config = dict(
    dataset='Sentinel-2 satellite tiles (TerraMesh)',
    horizontal_flip=True,
    norm_position='pre',
    activation='star_relu',
    parallel_block=False,
    inner_norm=False,
    drop_path=0.15,
    widths=[48, 96, 192, 384],
    init='torch_default',
    optimizer='adamw',
    lr=0.00063,
    beta1=0.85,
)
Rows from block 4, named by matrix and row number. Rows with one number belong to one attention dimension. Each number is 128 + 24 x the weight over its row's rms, rounded and kept within 0 to 255. All counts start at 0. Numbers have three digits each. After the name is the row's rms in percent of the matrix's.
# q: attention query (model.blocks.4.attn.q.weight, 192x192), inputs 0-63
# k: attention key (model.blocks.4.attn.k.weight, 192x192), inputs 0-63
q.66 089:136105148184137100125146142120110103162152123128094103151133094122159161125106144099118111121126170124143095100132060129165129165132125129172184115144161117153149108185154123121149152137148085
k.66 115:159146099130125111116118161092099161150159122109113145140143119134120145108158142143133115115138151181140095099110128118130101108148093111150132113121113081139149170119106167139111164137149159
q.67 082:124093165116141144065100108122147135145158168159112102116110104086144172116146154155154118153165174102155109112091138134141162106113097118114126110157179142109125129192138125119101164174159155
k.67 082:132128117125113135149118157092118136153115126121130146166113113119113118116104141123111130116116160179123144100135101101204120176099106111153108118100126153161134151135171140122128088112113089
q.68 080:145115147106113128160149149109165132111132117135122112143146128132097151114163162117106183094104172181103131098132107153094110162134108139101107110092142108148163127129107152108162115093106115
k.68 074:130172110146145157110106104143101173144137087119143156121119114173098127139111106151176134156112116080147154099163106128176141125142093092126132168104095087106153123119140116119174121162145134
q.69 081:090190113142118140171112099128115119118084159100134142120105138137126118151140123156176114104143072132138115153132171125145109087138121101107073161117128140099145148113132111114160120114099130
k.69 090:110138114128128135137148134128162135110101117128160104136137138152113152118110135111152136147105062083160132130133158122105183113158168145067095132167120174056098137140136135149170143143160080
q.70 127:174100089137126131135120154086090115127147101097094126161110078135172093127150138135116149140105173150137126113130077111114113149130094118177164109122142135147147163170144125105161125125146123
k.70 142:153163139106139158132124118110134120147145138111152157106099104138173155135144173169107149103160176143160099137109117112101113114141102137154132092141130108137145161158110182166111121160165170
q.71 091:148130153192093148143141123121139095130176147086117152138098116114129136132154169113109091141148123121172091095141078089159154110106126118122159126121137086154122128167145078107125134127132108
k.71 095:124117152118094098139153139153110155143128121119103177154132157123121142088178152148127138120175146144138126109163140150114084095100101105155145174137064051158097190122081152117103147151131142
q.72 072:155176137148125148098143167142098113176158113091155094121145104115102114141103102125138073121180116158113103160121116147105101137132141150129105158128089109103161130147130119124096099148110143
k.72 082:087073101137145165160111092106114164107095155123116121115112115108147151168133161157120175152156155130118106131157106160118090161100137108136143151083098128072099109107118157152149118099132095
q.73 115:168080128162122136123117140074104110140176111115090122126114076120192107103146139099145143112133168152104121093144096150098102153105090106176175100132158123140162162166128125102144114137142104
k.73 130:154157112137139157144109130083119148160121099096119154113104085163147155098161152148119138100161159175157091134105103105121098110126118124150107122141128084144142191142107174152130133144147162
q.74 075:147090093139144176130111098104142106168180128111153093095101090103186150074129160136118122110159172134145133158114113101098138107103101133126138101121156126121126143113127137117114182114154147
k.74 079:148159152123140042132120144099126114119110147098156108105157136133104142113092139110146130068107134105135173099115159112096152153112108138142116138138100103120138140150148101100094091103147120
q.75 097:157099127150149107107107107068124105113150091121110115147089086102188116101157156118111139124106179127147125096135101126125138132126130125132144075124174102164159124182151157120165146135141109
k.75 106:146116116132133115147148102080130140143148138112100152139146100146129155116143118154122146104151214178118128124122093128104102118162105150147152115122101074164123171143126159142132105134126151
q.76 086:098112164110118116123146117165125117108135126135147132140158131079095133131076089144118101154136111089122162133122125148175130163118131141122125135144135158154095138163170091143127095162114090
k.76 090:115119099139133147111118164117108126140141076126121084154138138152161108123161122120122123152131146129118096113116123141121149087127068118160167104091135131148116139177094136120121151112128144
q.77 072:138122108146080118124133168164098102165140146153149106108118139097134133172101138111097134157136113083109134102147163156149115128153146132098111127172116122148104153109132107124119115169116113
k.77 076:133118102096107153137113123149098126130146141115088110123128136117169137109137194107125130175114082127142091114117155145164100086126123137129083136115106092128135083183109156159106160113085177
q.78 078:086084103113117095080116121128141139153146154164164111098144117127158108091167117127123118165090151061125142108132129130116130103133128122121145113098156151112093137179089116129092114140102146
k.78 079:092160098129147109129155099100121141143106145095108062158139151150108119136102153126120121160091099092143136112126121094156168137107109153142114083142178178134138103115169135140140102107140085
q.79 095:146075148174128107117108166104125104133161129156137130140128079102178155110151187114099140126116189109126093123127082165130135130111107106148175086163181151149134131149121095130102124128104144
k.79 110:122121119125127141123111148134102151131135085129094177124107100155141126139151156161128108105140177152120122132114115143147096133132124128182116102108133073181148188155086155108128159155131132
q.80 084:153120161125129162141116139116151145128145139131120160090117108102150154141152126126130132109134182216141105107096082111104108119124148125151134089094145091142120136106105134105135102088082144
k.80 082:122145161144095082152149135115126154102084140147126168115120116164123152100121098155109146066148124137111176128117141142158115135141185109159172124161096101150114100098161147088096120174125136
q.81 071:141083138117148167153117141099165099166129083104152136113152143112151133155107182113150095171136135166115110098099112108168122141152100145100131082120170168153164107119125104149164184163146100
k.81 072:120118163133157168133108151117092166108133123144088170113130125146096124160110109142130093080143137164173102139114125136121146097122104133135113147105106114138103131087130152093110157149132103
q.82 094:088138096082111111163093102129152113124096135147150158147137161159115115146139077163155127105116139126110097161127173136105102111144110130137096143105137112121145123094116161155170107112133132
k.82 094:112109141106144128141132121122165108101105127115186097121141161098139086154085107138088122162130100093107126159089113128124174162139156123116118148182192184091113095127169129161143128108132106
q.83 088:141139113123142129145120152094129108126177141133119153120092106156188151139127148124095152127141185184134118106112143153081099146146120115147117103137162138150134136148117151158137156072126132
k.83 091:157170114106153069141174111128116145140104148131096120143097144114133131145110096107139090114102107098145165097130138128183132129145174120103115124136090122162099163075128126134112133174175126
q.84 076:171118168161117096105111102112108154117138131146141120116132133080139124128097151148136145138162105126128096094091120143107135117152121149106154093192183096131115125153157105156109096130111144
k.84 078:164155167121094173124155110112119159124130141157084156127124111142122109096144160120109134108146135142136141112136135117176111128110143140155114113139065138164176109128129165130116129123092150
q.85 098:099148084094152140130133113081125152126074107117139137119130149172125116125130098186122134103119145156084144120112120146074106108124134159136106111132091110144143163132098132125141087121135173
k.85 097:107135159115149136133116125139169099121089148137184144110135141102124124174084093141080158148122065094094129124102099144121138150122137132107137115132137141103125100091180125169131113129121076
q.86 087:099157110130120147132127119096157114134099131110137158097123124133133101133164125128138162141145164182102104127163160119135090103146146170141112104076097091123121132097094123123140120093125162
k.86 088:102108119104127060100117089110171116101104149154147105140113123095108090166078085095105161124128091117127162127145103168147119120145153098070135148132184150088079131132134114154115117153143125
q.87 093:140147161160130178162103135145106117166122155105140130083104114140115166129116155119146090174150077121135136138135152107141142112131166118099132120094121138089125109131089128154151197139124099
k.87 097:097136161171140075113159160115118120161094145132115142155155145147115105144083147092139130128151078135123147111167112161118135161148164113078135144155133153084086119115148098138136126167132085
q.88 071:162105115124124111144138117147120128166098102101123104145139114123136094146119068128133101136166125125133144092104083160109123121137143169156116141115167151142096124133092093146144123096124137
k.88 074:142139136119086161115090150133105134122090154158110166093153150130095138160110194091110165150111136148107108118125119109156095120161106093147117141138119111103165087087143121118100110147119102
q.89 100:092179112098135122116145091171132136127090123129147118138144162147095132131106117160133136159134054077132134170124154155131155098117146095107125128092108141099138083093106153135112154123134120
k.89 115:113120133137142148134102140159123088112113150153134066128110168112137109120086113113128121140117059091128138134163146141127159139098127139114102127155153158111107100121169088121159100099115080
q.90 087:102169086109141126127109129135144146091084113090144159129111132130078084162137059131129146126123124130113181149173129096185116128141122122111097155082101096143149160063153101124168097112128112
k.90 089:089078134089154095103155140146153119140170096157171078114160131098138133134091123149158123176117134068167138164117112109087138116098111101092167111146165118103124125155098131169113146094124118
q.91 088:140154121155152172158122097180139124159141130111105167114111127134122177133154126089132111146157082113147128172123137138118151102128146111155068117100089096091148135127116111127134171114126121
k.91 091:082151157126121115138160157114122151143111160099150153120167167129134127116104109113104129077108075095119142100113169125129148128144160151090102170151098119067108154096133121150120095151134116
q.92 098:113153109095140144122123107172119137140077133146159147099157187110108107130119088134154150132102055107116167158140184153120127122115151095094104166091092155120104126115126140132108109144143120
k.92 115:091124112139106126092117123163159099115127146131102081112110145119119124143120089118111113160117064096133108159141143137142169141138128127093111126133178162104129069117144125103125147107105076
q.93 088:136128109118138098131176122141128113123111131123102120164135119127088099117121086121117103096141077070098193094117137123120123174127134111105142115128125159144116111081137109135094106138122131
k.93 090:151091129132111200123095164101098158155117123142110160101096111116141115113162170095167149165127122165137089167140124108113135119143104116140148109094134083134157131139115113098153145096096164
q.94 105:159099101131140123086151155099111155079128083155136126144142102140153110150130150135093148133133173133111124129107118150094110118104097156172159081141122138154148172133109138127142101102145121
k.94 121:152143110107126160101097104119138115119156102108116143128083130155174141125160147138100168146117201161121086137111127114103099110131118162145139075144147089147173138169110189165125126128114167
q.95 087:157081121149103101119163151102109149162153125104131121142146105130144131141130178129113096138168135125162119119144081154154132141118141121132163111175118161133124120129157095140125152159127095
k.95 091:134100106120122153120138151123089110174163128140096129110147101150137157139150145141136128114147154161101108127128106140125116106099146153145157115122078046172136132156113163089117152133118163
q.96 096:103129151136132106169163163168122134102108153107123132143158164126102122130101120147134135104134075135098204093153163128114096136146160102109139143139091152131103130101135133129087074137173129
k.96 104:146139108130154207121095130128113106118106093154122156083124139151106116118171158139161155186144137160094102140156137108134157121126152127150108134078103136076157129118117141119108190095092134
q.97 108:162099161191124128117140144176117132147174121115136105138105115127146135112136157112161102151139125113157115152144134094138161122122131107152130119152145114095106096149148112122106166137126088
k.97 104:123132134160136088127147171116126144127147124130099155149171102115108152084129148158181135115149159137124106105160139153146090139129145119166104127112096098139104177149089144086109135157137152
q.98 098:131128128184085115114111139186123113125170118126120107147147129100125124144125159122131102164127094060139128125117146122153150120105155095117145145156128122132119092110117075130097135159101086
k.98 094:086091094134125153105149126122075153157144103132121090143166097143136126074158163108145125165148151143160129121128141133144090098077101088164154118082114116109113152139125129097114152159109119
q.99 109:164122086129146116094120138062094123128154129114114148156102112115156099106155135150115122110148191149106081109110087116085133121143098160156129084143143102158161183173120127132149122137135120
k.99 128:150164139131140156114104085087142161120130132117159156112106130137169121142154149132106162100146165180141096121105119123124137135135102139145137096123139083144163154138135153148115145123148182
q.100 071:100156151120110120086100168124155107097163150096134127118144120142133083145148118099175118100096113135155151162143159123129137109094152113127158121148115128142118133150136153156142121143157121
k.100 076:122134144089126125121105140167155122145119092156097112121102098091179143133132112159129107150153131128115145160130130122139122128135143100134102158086173142160120133145128123111122143096113147
q.101 076:114138086108118160116089095081148128156135114155159139150136120175125106100128155115132164123136175188088095117122116129064108124165139139150089127134165107135157159147102128155157122106111148
k.101 085:148106154109092105101109138118162079148090144092178127113111164126103117167117096158112148112137078111099159103165103132142110178146184103116123159170154167140131093099113091152165123118130121
q.102 074:094198092127108136155138106103139102147124114091121143116095110138133107094149111155124119133149135145108142179149172109143133102088096129132099096072089106095156118096088124159134156148125155
k.102 089:097153116104103115150133119108137077130095150120152101125135106124115140123086122130113098153095111128125143121111153152092125142159119129090142141150186158075095125126152122150165137126112129
q.103 068:152137124109095114090160135157129143105119128173120093109144152141120114114100077145098126113153144127100129153147174100145143134125098151153159124093150087155152154100077150158137160112173114
k.103 074:152139111106089102148154106172159116115121155108103127109142154133156136135104105115139167113123111135170155168102159146094160120119120158110139143155179084093121131138102146095156129085132130
q.104 082:118138136119135112150108114144165115163088165126125145156123133156089109139151123101142143085137111153144083100148108152107099115124142176140074152122149115103124138085153164113131139083112100
k.104 074:123098144105129113148162110103152137110119094097120176109125113163104137133118125117126147165127154108124144111108133129114147115111149114093130164132111093157161107104158150155109122134120156
q.105 087:143099110135149181142085116163149108156175168138111133094114113124116176116154158107142092176152133111144128152098111131141163132113119110122134138087108121083167123137087161114124157095111166
k.105 084:134116117160087115103150135106174130133123154102107097162105136094109091132091114159105118108122091142108152145148134148130108165135171152093097140140144138144123119099149138126099110153183119
q.106 080:107121113120128092111172110104103110121116098144156122101139121112112116116135097172164117136097069085134173088158114115156115145109116126140151124126075189125107101101086135144114115139172097
k.106 084:133132109158121176095092129164130140124166163145124138099155134113113118118126140147105135166107142133110069151101124148079129122149109147141114088129115130062107147155144112153091110110155101
q.107 085:131124136096157076109138133099111175086125128181129111136169138083103120140138108142087146105118130086125148130104170127075159122129096132150128111184157150153084118133102114126113113141131107
k.107 085:150155112119126187103111093109119127099142076129124136144127112140185102150120120110139134186146134129090068133137084094141132132131127151147123122099141162123173116141157128144167159115130106
q.108 085:152157121124121181117078130131135142158141119104120144085124097160156116120133169141124145159143136180164057155096132095117101107127107117108138125100147107103134159110110163127133140144132111
k.108 088:122119140108102077112147151141143134112144137152136131159137108147088143130075084158105160095158131105102135088105109106127128172147153152116121109152131102149120130107125115097129075161143131
q.109 084:173100106120165182127122142077133101130164149124143161107149097133174140127153187116138156123157157166171079156147097119129128103136088159118159085108131115103131100154149125161130182109101111
k.109 086:102163107098113070133177138111147127142126163149124110157111129166115130145077114119095156063105134108155137122151083117140147157146158132113108154144111140134125127142113119088102097132187111
q.110 128:171087100142136128123141151073114113092148119115104131147111100105190104122122150154098119106139205135099132104130094128103116145102095152167141088142140117156161155140116142095148107124134143
k.110 150:159141120109134159107111097079121130151149129113137161109107100155162144111127162168120155108148186162127091132111101130098121107166092133134111109126143111161146154159097164165129157157130156
q.111 109:136104112118166093095154142060103158088133126151135118133113131152171085139154134147095147108131187135135092137141081157120136116146132135125137099131130135127169181131121163141159096122134136
k.111 103:144122139085137171105088077107120105125123140134168122123104133112177105159137122160096160104106156141103113141113100113130106122173087172162110101181133121153169110157142138169144113121141124
q.112 077:158080168113132179130130106118113157144142132146152151145137137124148147102125158123089140166145143131126111092127135118066111092162096141133132115165166088152123104134155157117137129132114142
k.112 075:145180091116090108122154111110133113123116125127140101117126105127104128143132149125118066120127156141112135129140123149122099160132163109138142147118078112202128121090116139117129090123132137
q.113 084:114153123151120163162102125165156133110111151103108180102097111173146158116158164102105137116160143138162101150114108144108144110169115139113106119140107086135108161089138116118148140158115108
k.113 078:119164115156149128131114102100160139155103132140152189150149147114113163115145165152102138135147072121124184109171143107112082129098139117120094136156117092159153154094118174145113128144145138
q.114 101:141153116157148146151094109102108113126097149073124120141111078180132145132151141104130144164155134171123095147118109121150132107122110134149126130103139142108160115103121131115173169104126141
k.114 103:113091123120138044138165129118132145136109134148159137143112159146132131119128130134113121071143129144170169126137133147096101147145143118092116106137096099134099161103141128107105070131125088
q.115 110:091185135114116158131112087162159123122076180133175161094137181162078118153133122132148109141111069113137126176137153122144152125155160112096113134093113132084127126076107126142107132140109147
k.115 131:088124152125104133124124125175138137095132144136116102115131173087083112127104100118137130155121087103130158156160119134132162131130149121101112141156129154102103066094173072140134093091134104
q.116 083:124129134139141076134144126108120142135093146151105149130168169095095094123092094104122129095103097081120180083102129131093093130142117101113131165139178121131089158154164141109136068112137144
k.116 087:160106136115121164153099105118127106096112103155099148104151100137159101106156127144124128203107095127146102164110115140172145115082120127156120115125159103145158087142096140124125175112128144
q.117 124:155124098112154126089132118087117135087126116129133121148129114146161105108126115153091142113117159164103113129106119161094101110111088150159147121145137131140140150161124151113117106120151144
k.117 135:177152105110150165130096096104151118102123132134135151132101105124177112129155166162086133132122172165136120159097122130127104137169089143125108081130140100132138133175137183152147131133143149
q.118 086:151149098113114143132105146089124143101134153101111139093149146183123147102146134137138110111114138167101120162140154138121145131159097165158114136093105087113152109127131155152140109125105168
k.118 094:132121150106115084121162099137188099137057143150142127141114158124135134175102092113107146091098110136116162113158125137155130170140127118080133156131150117130080079099184145164166113149127128
q.119 093:154113083134144135070096135115107092116185138136149133134096091150156116126188121119152143186120172095141065155098115104112136095106111127130144125123159140106151121187096126131115146119114157
k.119 092:112139145120095093146142133114120109131112108095129134135096115114122139164113098166130103084106162157124161130126120150141120185164114154105112101160131162179108168159186149140147090122133099
q.120 095:086086140110140093099150120115128135121119127155120129158146156107129099126112129122127116110117108084129138142109155171081107127162134108125155140186139142142080166155132131127077090127149117
k.120 097:159159152105108173084071138140101120114103117134098123102090136138143136126158128117102142147126079150109079134162125089167140155110137161146107111124140137072181092107098144151155174098125108
q.121 090:145144080130162143112118110094132133112145107103137111132124120160166129089130121154138145137116170135117108164152144122120130095096120115119117101096151160156154114141120127143174130115121103
k.121 099:124101125150127056156191120115146143100126144147151119133136152102114103138081120125084127090136175098123131129117109146114151155141111112093123123186174127170090154113162141151109063109131093
q.122 090:097104119164121073157181138128127173124119141112142130142145168104106122148086111136104107119153137120144191090144141161108110124143134110139175133167138108149090152127149119135101077134151107
k.122 094:144158126099121202122074104112094121102142133146116157111143099155150140125166138140120097140132104145100071128116152112140157095097125118154115131090093124122182115120078129132160176095111154
q.123 126:106132147141125130132145114164150118136092136124168124099144174130107135152125095124128138137137067085158165150120158120136153135120161100086115175122120157113103097096137124134103152120127109
k.123 141:084103128149124116147145172156129114120135147118091076119144142114117113114136092107129093151113077112111157140136161113143128124111145113132132141110142157103122101092153076082127111119105083
q.124 111:125134086102133093135134136078143161106102110153150109129139153120113103126126090163095122096111147118120128100113110172081121124152124145107120128161145144129122167149140150111116066136136138
k.124 117:148128108098157162103065123111121145125157114123154127121088102110180131126113111141112119174096153134089083168097120107145156105137128141141112109150189163118137103149150174131174147120095151
q.125 087:133165127127131117172162150138126120145083151096137113153115129127116102108147104155099123114141142145109188088118129099107097122127161113122090180120105137116117162109159104136161077158111091
k.125 079:117117118137139145161131102095099153094157144157148162136133136149128119093147129091158144183126154103129093167099130159079160113094102119128137142128099135109135109143088139152153163098151157
q.126 112:158082103142144118109139143110116104135155093127114106152111081118189143117142166117137130138114202168127116104124076145103136129138100154153169099150144111130169171157125115092130110102109109
k.126 120:143156127106153138118135101082120140146114103109140160132102102155144154136124152157115166093168195146142092129132091115136091126150117137149119103124121095164125152156089175167126134139140148
q.127 093:097148131105133085127195152160145122144089121135131112124123149120110131152105100129108099126104098094097183103159148120123111161102119143132118137175151173123121150076142128103094074137127097
k.127 097:117118103134144166148100138119119157100162108158143137118156097154111108136164172138129121150141105126090090164114150127168147129082098138127126115088147119102170092126099142123149173098085106
q.128 115:140116102109155166124123108103130144109170108150106119126119133120134120135140159144092166093120183159112081132116107115080104140139087138132129092144138098144139131151144166147109122145125157
k.128 112:159155122123152150093150157089106142129152133121155124168096131159153130137155134183132151111140172078145130121130107122120124114108090137148125134152141165184116175190103144149130138110130163
q.129 079:128117121129100082147154119100100179149173117154147150119167157172124154144134150127145154119170178151094151118160144131104117154094122112106118145159181138147106175160109100109135143151137141
k.129 082:126176139108145119142124149120137134112141151116159106136103133142118120099182117096144157113116165133114103101095105159092120128111102088121142109105155165172130160103098087127119103083110139
q.130 107:102090092124132131123130173124099155103143080139112103170163150079120112155103137137155098099104153168099168099133137134084131133087107099127109154135172107160125155104115095083153107146144121
k.130 120:147181127106121146155128156130106158155106146147127127114160112140103141110173119146143125114150143148130106091149130152093094119138157102128139147098102097150134144117081133126104108152135152
q.131 111:121158104130130162108125118111123128121148091115146139136138107170113113128145119147138139123110181125133071153104138109073138109104090115111085135133148146109129173156084167159132160128147161
k.131 106:158133146139140154094098097095140100112167090142154114164092131111180110140142085144074155154135155084136107155096124138110171104156114143157163072131136130130154158193151116143121159119106150
q.132 086:146073156144118101132122145140146162102134166130126105122119172103149126177094120068111124152117129154102161140134150118132143160153136114138129124153155101141109103102160075118122121135069097
k.132 091:135129111112146122143170159144114133132091112137098182121136156170110130164113153170137153108147093124100147100162154118145098163136160098124130157119095089151130166078100138119114095172139134
q.133 086:130114102143115164109113149178161098123132114150105111136130148104163103168152146135098134168092141187102129169143135148133117149120134110119136139127167095133155094135142130104117156102127131
k.133 080:163149111114153127103159155096140133106089150147121161112105157123126124106101089172141158063115120112115125133140167130122089139125164126143128115114081157139096169161138142111128113141105122
q.134 090:109190115112129141091132096113141154113084103097123115122115113203145151134150120199131164058135149149115108110109126133078105106120119157109134115158117130141159191157086151142127127112143138
k.134 086:146148132144120163101109116103091106139196146158144103132128142089127155106136119119122166195115145138110080120088091134092151119158091137179112094140147132154164151120124094154163145124147117
q.135 088:132140140110137123150132145134145149121083160109113138132132126152086141160107083167141112108143082107102173113121124133130142155113162134150095122147078121104097152082119146108129097141167105
k.135 090:145105110141150135136121122195140103113098137104088168093142127080144157094149141128119090131122092136133177118098110143161142119130146137144142158091134092125094133084122097127131105111123120
q.136 082:115170120133142169149107139154099137122137141091100099103084110153140122157144124162132123171127071096099116142140124094129139117110121161149115144129128129146117110105109122132152175109136134
k.136 084:119107136084115159153105119115157117135099167117153135120140108148107126117085103118145123139098089087160125187116162150167112130160131176107101131131123129106120097125136161131164154130136141
q.137 094:090185129146093134129106146113143109163083109114141145108143134176105149112145093141154124141124107125140103152166169108149114092136109107154120169095103160131131116130110129146114160124102158
k.137 105:141115113096107129127089079163168120102121158098153147106134112109118102151099113084078132147101125146128105178129139115130176154117157151105129111108142106095147089114141147156114142130111118
q.138 096:093170152128097115127140126124142136149077136118141169116174128151101115154123091153118135119112102113122161111128171136128137135128148111119131181118087113115111176076098156111137103167134142
k.138 098:132137142111144126142143150113111156130147126114112136085109119113128125105180131081124099121110131174109125091110121137114127127129139115139134125114163111105140113069148107140095113105106118
q.139 084:137177156124114133096111126150144105152126098128100135126109104111168150160105169158106124136092152160091098131102148123108159142139081133155090110131193134117149139114116163132159159073107135
k.139 085:141128126112144105086120110086108104142154094127142130121091129147130129162127113135132165147136099087149167113133172110156131143099116113111101142151123124169130188145128138167118150135142111
q.140 097:141172133126158156122150104092109132142126096162160142165154128143121122113108138140142157076123175144111116132132105159090115098137103131123144140176148119144109157151127118148134114122136156
k.140 097:145152130136120115103146163097116114161190111150149100131134102164152116145166116131117150149160138105157129099120123156067149107135115104159160112122150123177140166167132109103099118114107104
q.141 104:145116140142135162147106149133136095094140159148153126104118122103126123115112122079119107185125117132138101145128135138152135154130161156111126100125133171104108072110160109111151124073091082
k.141 100:088129147100114124129127130107114141139060100143118184139102164127092127181100110158145143085102101111123168132169135127168124171107152123123087127129074139108104099135116119133128105165137131
q.142 083:141098149120145169094125150165124090097130107098112104102142102141114133078135153136157103170133109135155095129093101104110153082112169134155103103112129110095172075144098156124147140141130116
k.142 084:143126108099141136094108059155165095120087125119174138111112137153125149142131110156132122110091122117137101141095159111111181114144094151100104118151111111068149091156130138114154158102151106
q.143 106:118100132122147146143115137144107104142189143134109105134099096115183117143148164081120148173121165183122114133100098137112114137122110126121149135104168137097118081148133139147147174106083131
k.143 099:124118095151134122081138107101141144134155129162118137150103146162105099136095067128130151088113104079093139151120154124170132144122091122086127110137078128151152125156100157124148103150127148
q.144 120:141067153129141124127155160161143098150126147124116102133135108086135132138113111076127115153110093118119164127150125121176132134119152139126141157126116160133138075138145077126103103117082087
k.144 117:098138151118105103178147159163138151155094112103112147135167136109090145136095151129176119083129106142108165133152138105165121126136132127086099162105099100099123089084113101112104115135112143
q.145 100:097161118095144132134128117121130167117128090144138092165100132147142103155152155167124134110111163151142097127137129139077132135136091099144124093149176117108165170136116128102114142148133166
k.145 099:167177123115130134074158158081093120121137108135120149136113099137148121119147117147148148121122163114149093104132105155097128095112104141121126121122093109165122172168115162119119141116126188
q.146 086:149114142133137122138183100075135124168117141167106167112141107139104118117120120154127113096163180129120150099119139186136095143147138115102126144126105149156128135136101116109101098156185112
k.146 085:113108140166135132109147143148127129102167129117092125156114114154101107129186159076157094154141151149152133113144111146061116144084121127159158123144158106149157123139138075109134130109120145
q.147 096:114074120134149111154143172161082157143165102145106086131136095092148114112141141090108072131124152138112131098109075115116114113105147111129196124134106124161130157112108119104122101166114104
k.147 108:102130160143123139179141122121137145174083154135159147112163127139094157141121149112164104112174139142152117134141128180087113109146158113111117152147134092125134138133089140109110130118168135
q.148 090:142128121102137091111160119100108136139131124148116146129167092157110153090122099124128093130156140126171158099102106144140140144111109102131168104151112149165141171114125152107087110164186134
k.148 091:138112118141102124132161152153143103133114117138148093116111140146106173093144166099134108120123118169173113130132142170078162130136103091142138128162165108096106116115132138123097149110116127
q.149 109:111118165136114106160161110163148116147079122150132156100124155122110117123101064110125128099105068120111175131138127135172132159146150136108151184098094127104100121072142113111098099172163133
k.149 101:119130152145108109166127153180110103120136179130102163106132106120093111124104189083119101130126115150134127120167118147117120172139164159116118140115138098083103108084131127115125129114119138
q.150 102:131171115094113132105113088102166124152116132143129175096126108199135165129133117175139156122164154109153121137101146164121113087182138117097113115129089127108119127127083158165119129131144135
k.150 120:163120148125140126077091121105149107106173103113123104142090108082179106159100140107098135152100117124091102176100135128122155143128107164166130077148169169120135115159167115138146121124095110
q.151 089:122104156125096116118113128153136123137109141134134171115162142118117159104134122144152104103157073087120143121120141148176115156121136159133144157140076129135142125123120106142125106132157136
k.151 089:101106148132147114181145120196147147124120108091115139126138116098126106115119160096113087138141117156113137142118100133129155156101164114106106104162124136096107112130152101079127172162092111
q.152 107:159049109146132084152170174140109153103150156119110104142157131092154129136110120077110084141126141133137174090113123116166121141137164091139189133152091148159110106093146088108090082141129119
k.152 116:092168122123119124179169161151135163133087136118121140102176137121070132112141129144157097093175137132149150115167157164091131111146164111105133189106147117110128104100128130102090135161146133
q.153 105:136114161147138063115177131133148162126075150156119126114164130112137138115115092135153103084129132118146156132121114130106122157144147106109159164139087141162117146089114119118104113193166154
k.153 102:126125116120123139156127169171123119135162115128134099137122111102096127097172174093113089143136121178145120086147123147088105117127114115144126145137143103150131097133142089120087100135089089
q.154 120:125191139096148156086085112101136128129107147132145171107120147194109154132113142150103183113127139140124102153117146110111147101150117166100109132127109104113126130159091184169132130149141157
k.154 133:152089126117142141081126128107124123124164112119119102160083097127172097118102112137084155139100144123096111140113095104138132158135104172149137076133148136152121122162170143126166123104123103
q.155 122:129068152167142089152133163153135108133118141106129098135118129106101134113111130101132093132123085111145163095150127124170114132131151108133181122132114151154105104118142096091119125134117112
k.155 127:103139145143117121191140131168117136142079165120128140090185162109108144116146143107147103096133128154129142125172163146113093122112148083109135162089134122076120121094136142097103138147120155
q.156 094:113151096087150106100164147116120129121149099154147120156126122170137118107141106199120146096146147119104105138131128117065136126133064146118121145159139125145141152122087174153127152124176153
k.156 086:152147122130146134126140133121141140163172119141116068117103109158134136083170119126106117172151133140148081140091131159095150127133080139130141093138121142143164178154124128152115164081149136
q.157 086:116108143147157135132159175154123175123147083144131104136164103079125080100101132115125124152094128165107147095150116115126094157086122103122168110126158121150153166129132090098150121139099113
k.157 098:113144103107150118146139160135124152168119145174137144094148110154086161132173149130140102087149146162159109099141113158119123122160124079092155139109109087100135110098097151139076114145119170
q.158 083:117112135107105082099177152108106149142121128155104144139158141148108142138109122141160106093165132131139130121164102169103140092141145135139121162168107107141152180131111130141110122141168118
k.158 089:150154161107130180165089105124133130125120132114149111152120112128117145108138130110147139127161161141153097149111092142072125121133135111147136103116175123111110095140110129115118166101124155
q.159 083:108162106150123110141100100092131116153118103136153166118113141182157124163132135146141161109109136147106089114118120109106100133121112148113083127167110094130143143112092155131164134139141125
k.159 085:188091095106104147124143144094139137122141100120118137141094118091162088140115146125111132169098157090143110146090114138153124146151103138180115084155109155160151119152119108131138110116146124
q.160 105:138128156118127077115141141112121127128098147158120135121134144124132134136129107160150126074146122097132179119145150143153096161131173105107142162122115110140092167121149103141115079172184151
k.160 101:111094111157116119164122160151106120122164154130122119108106140091132141138145191096142090141144140144140144075147105125118138142123130127141133138125172106127101112132123122089141133154109114
q.161 094:092167117136097157135112147133123100098175117129149128127126118118126113144158107137141142149127134149089076131152166130105107139130094126105105119141167115146124144132100123108139150120106128
k.161 089:109177104140145130137100088101121130141146148135135121115121158139149122134119063109140141113117098076149119156118123164105120143161143140118115145132107138134152169128135139169100102076101127
q.162 087:120094135155160179116093111176110122129117122153117100124147087061151126104116118095138133144126093136119115159140110105173146104129168116100163119120087157110130109122150104118135150127075105
k.162 078:113117126149099150116147122148145160140112156161112149137156116135109098173119111183137138100106082102137149149146161144152146164158124112092073105124113151075124116128127169134158126148138128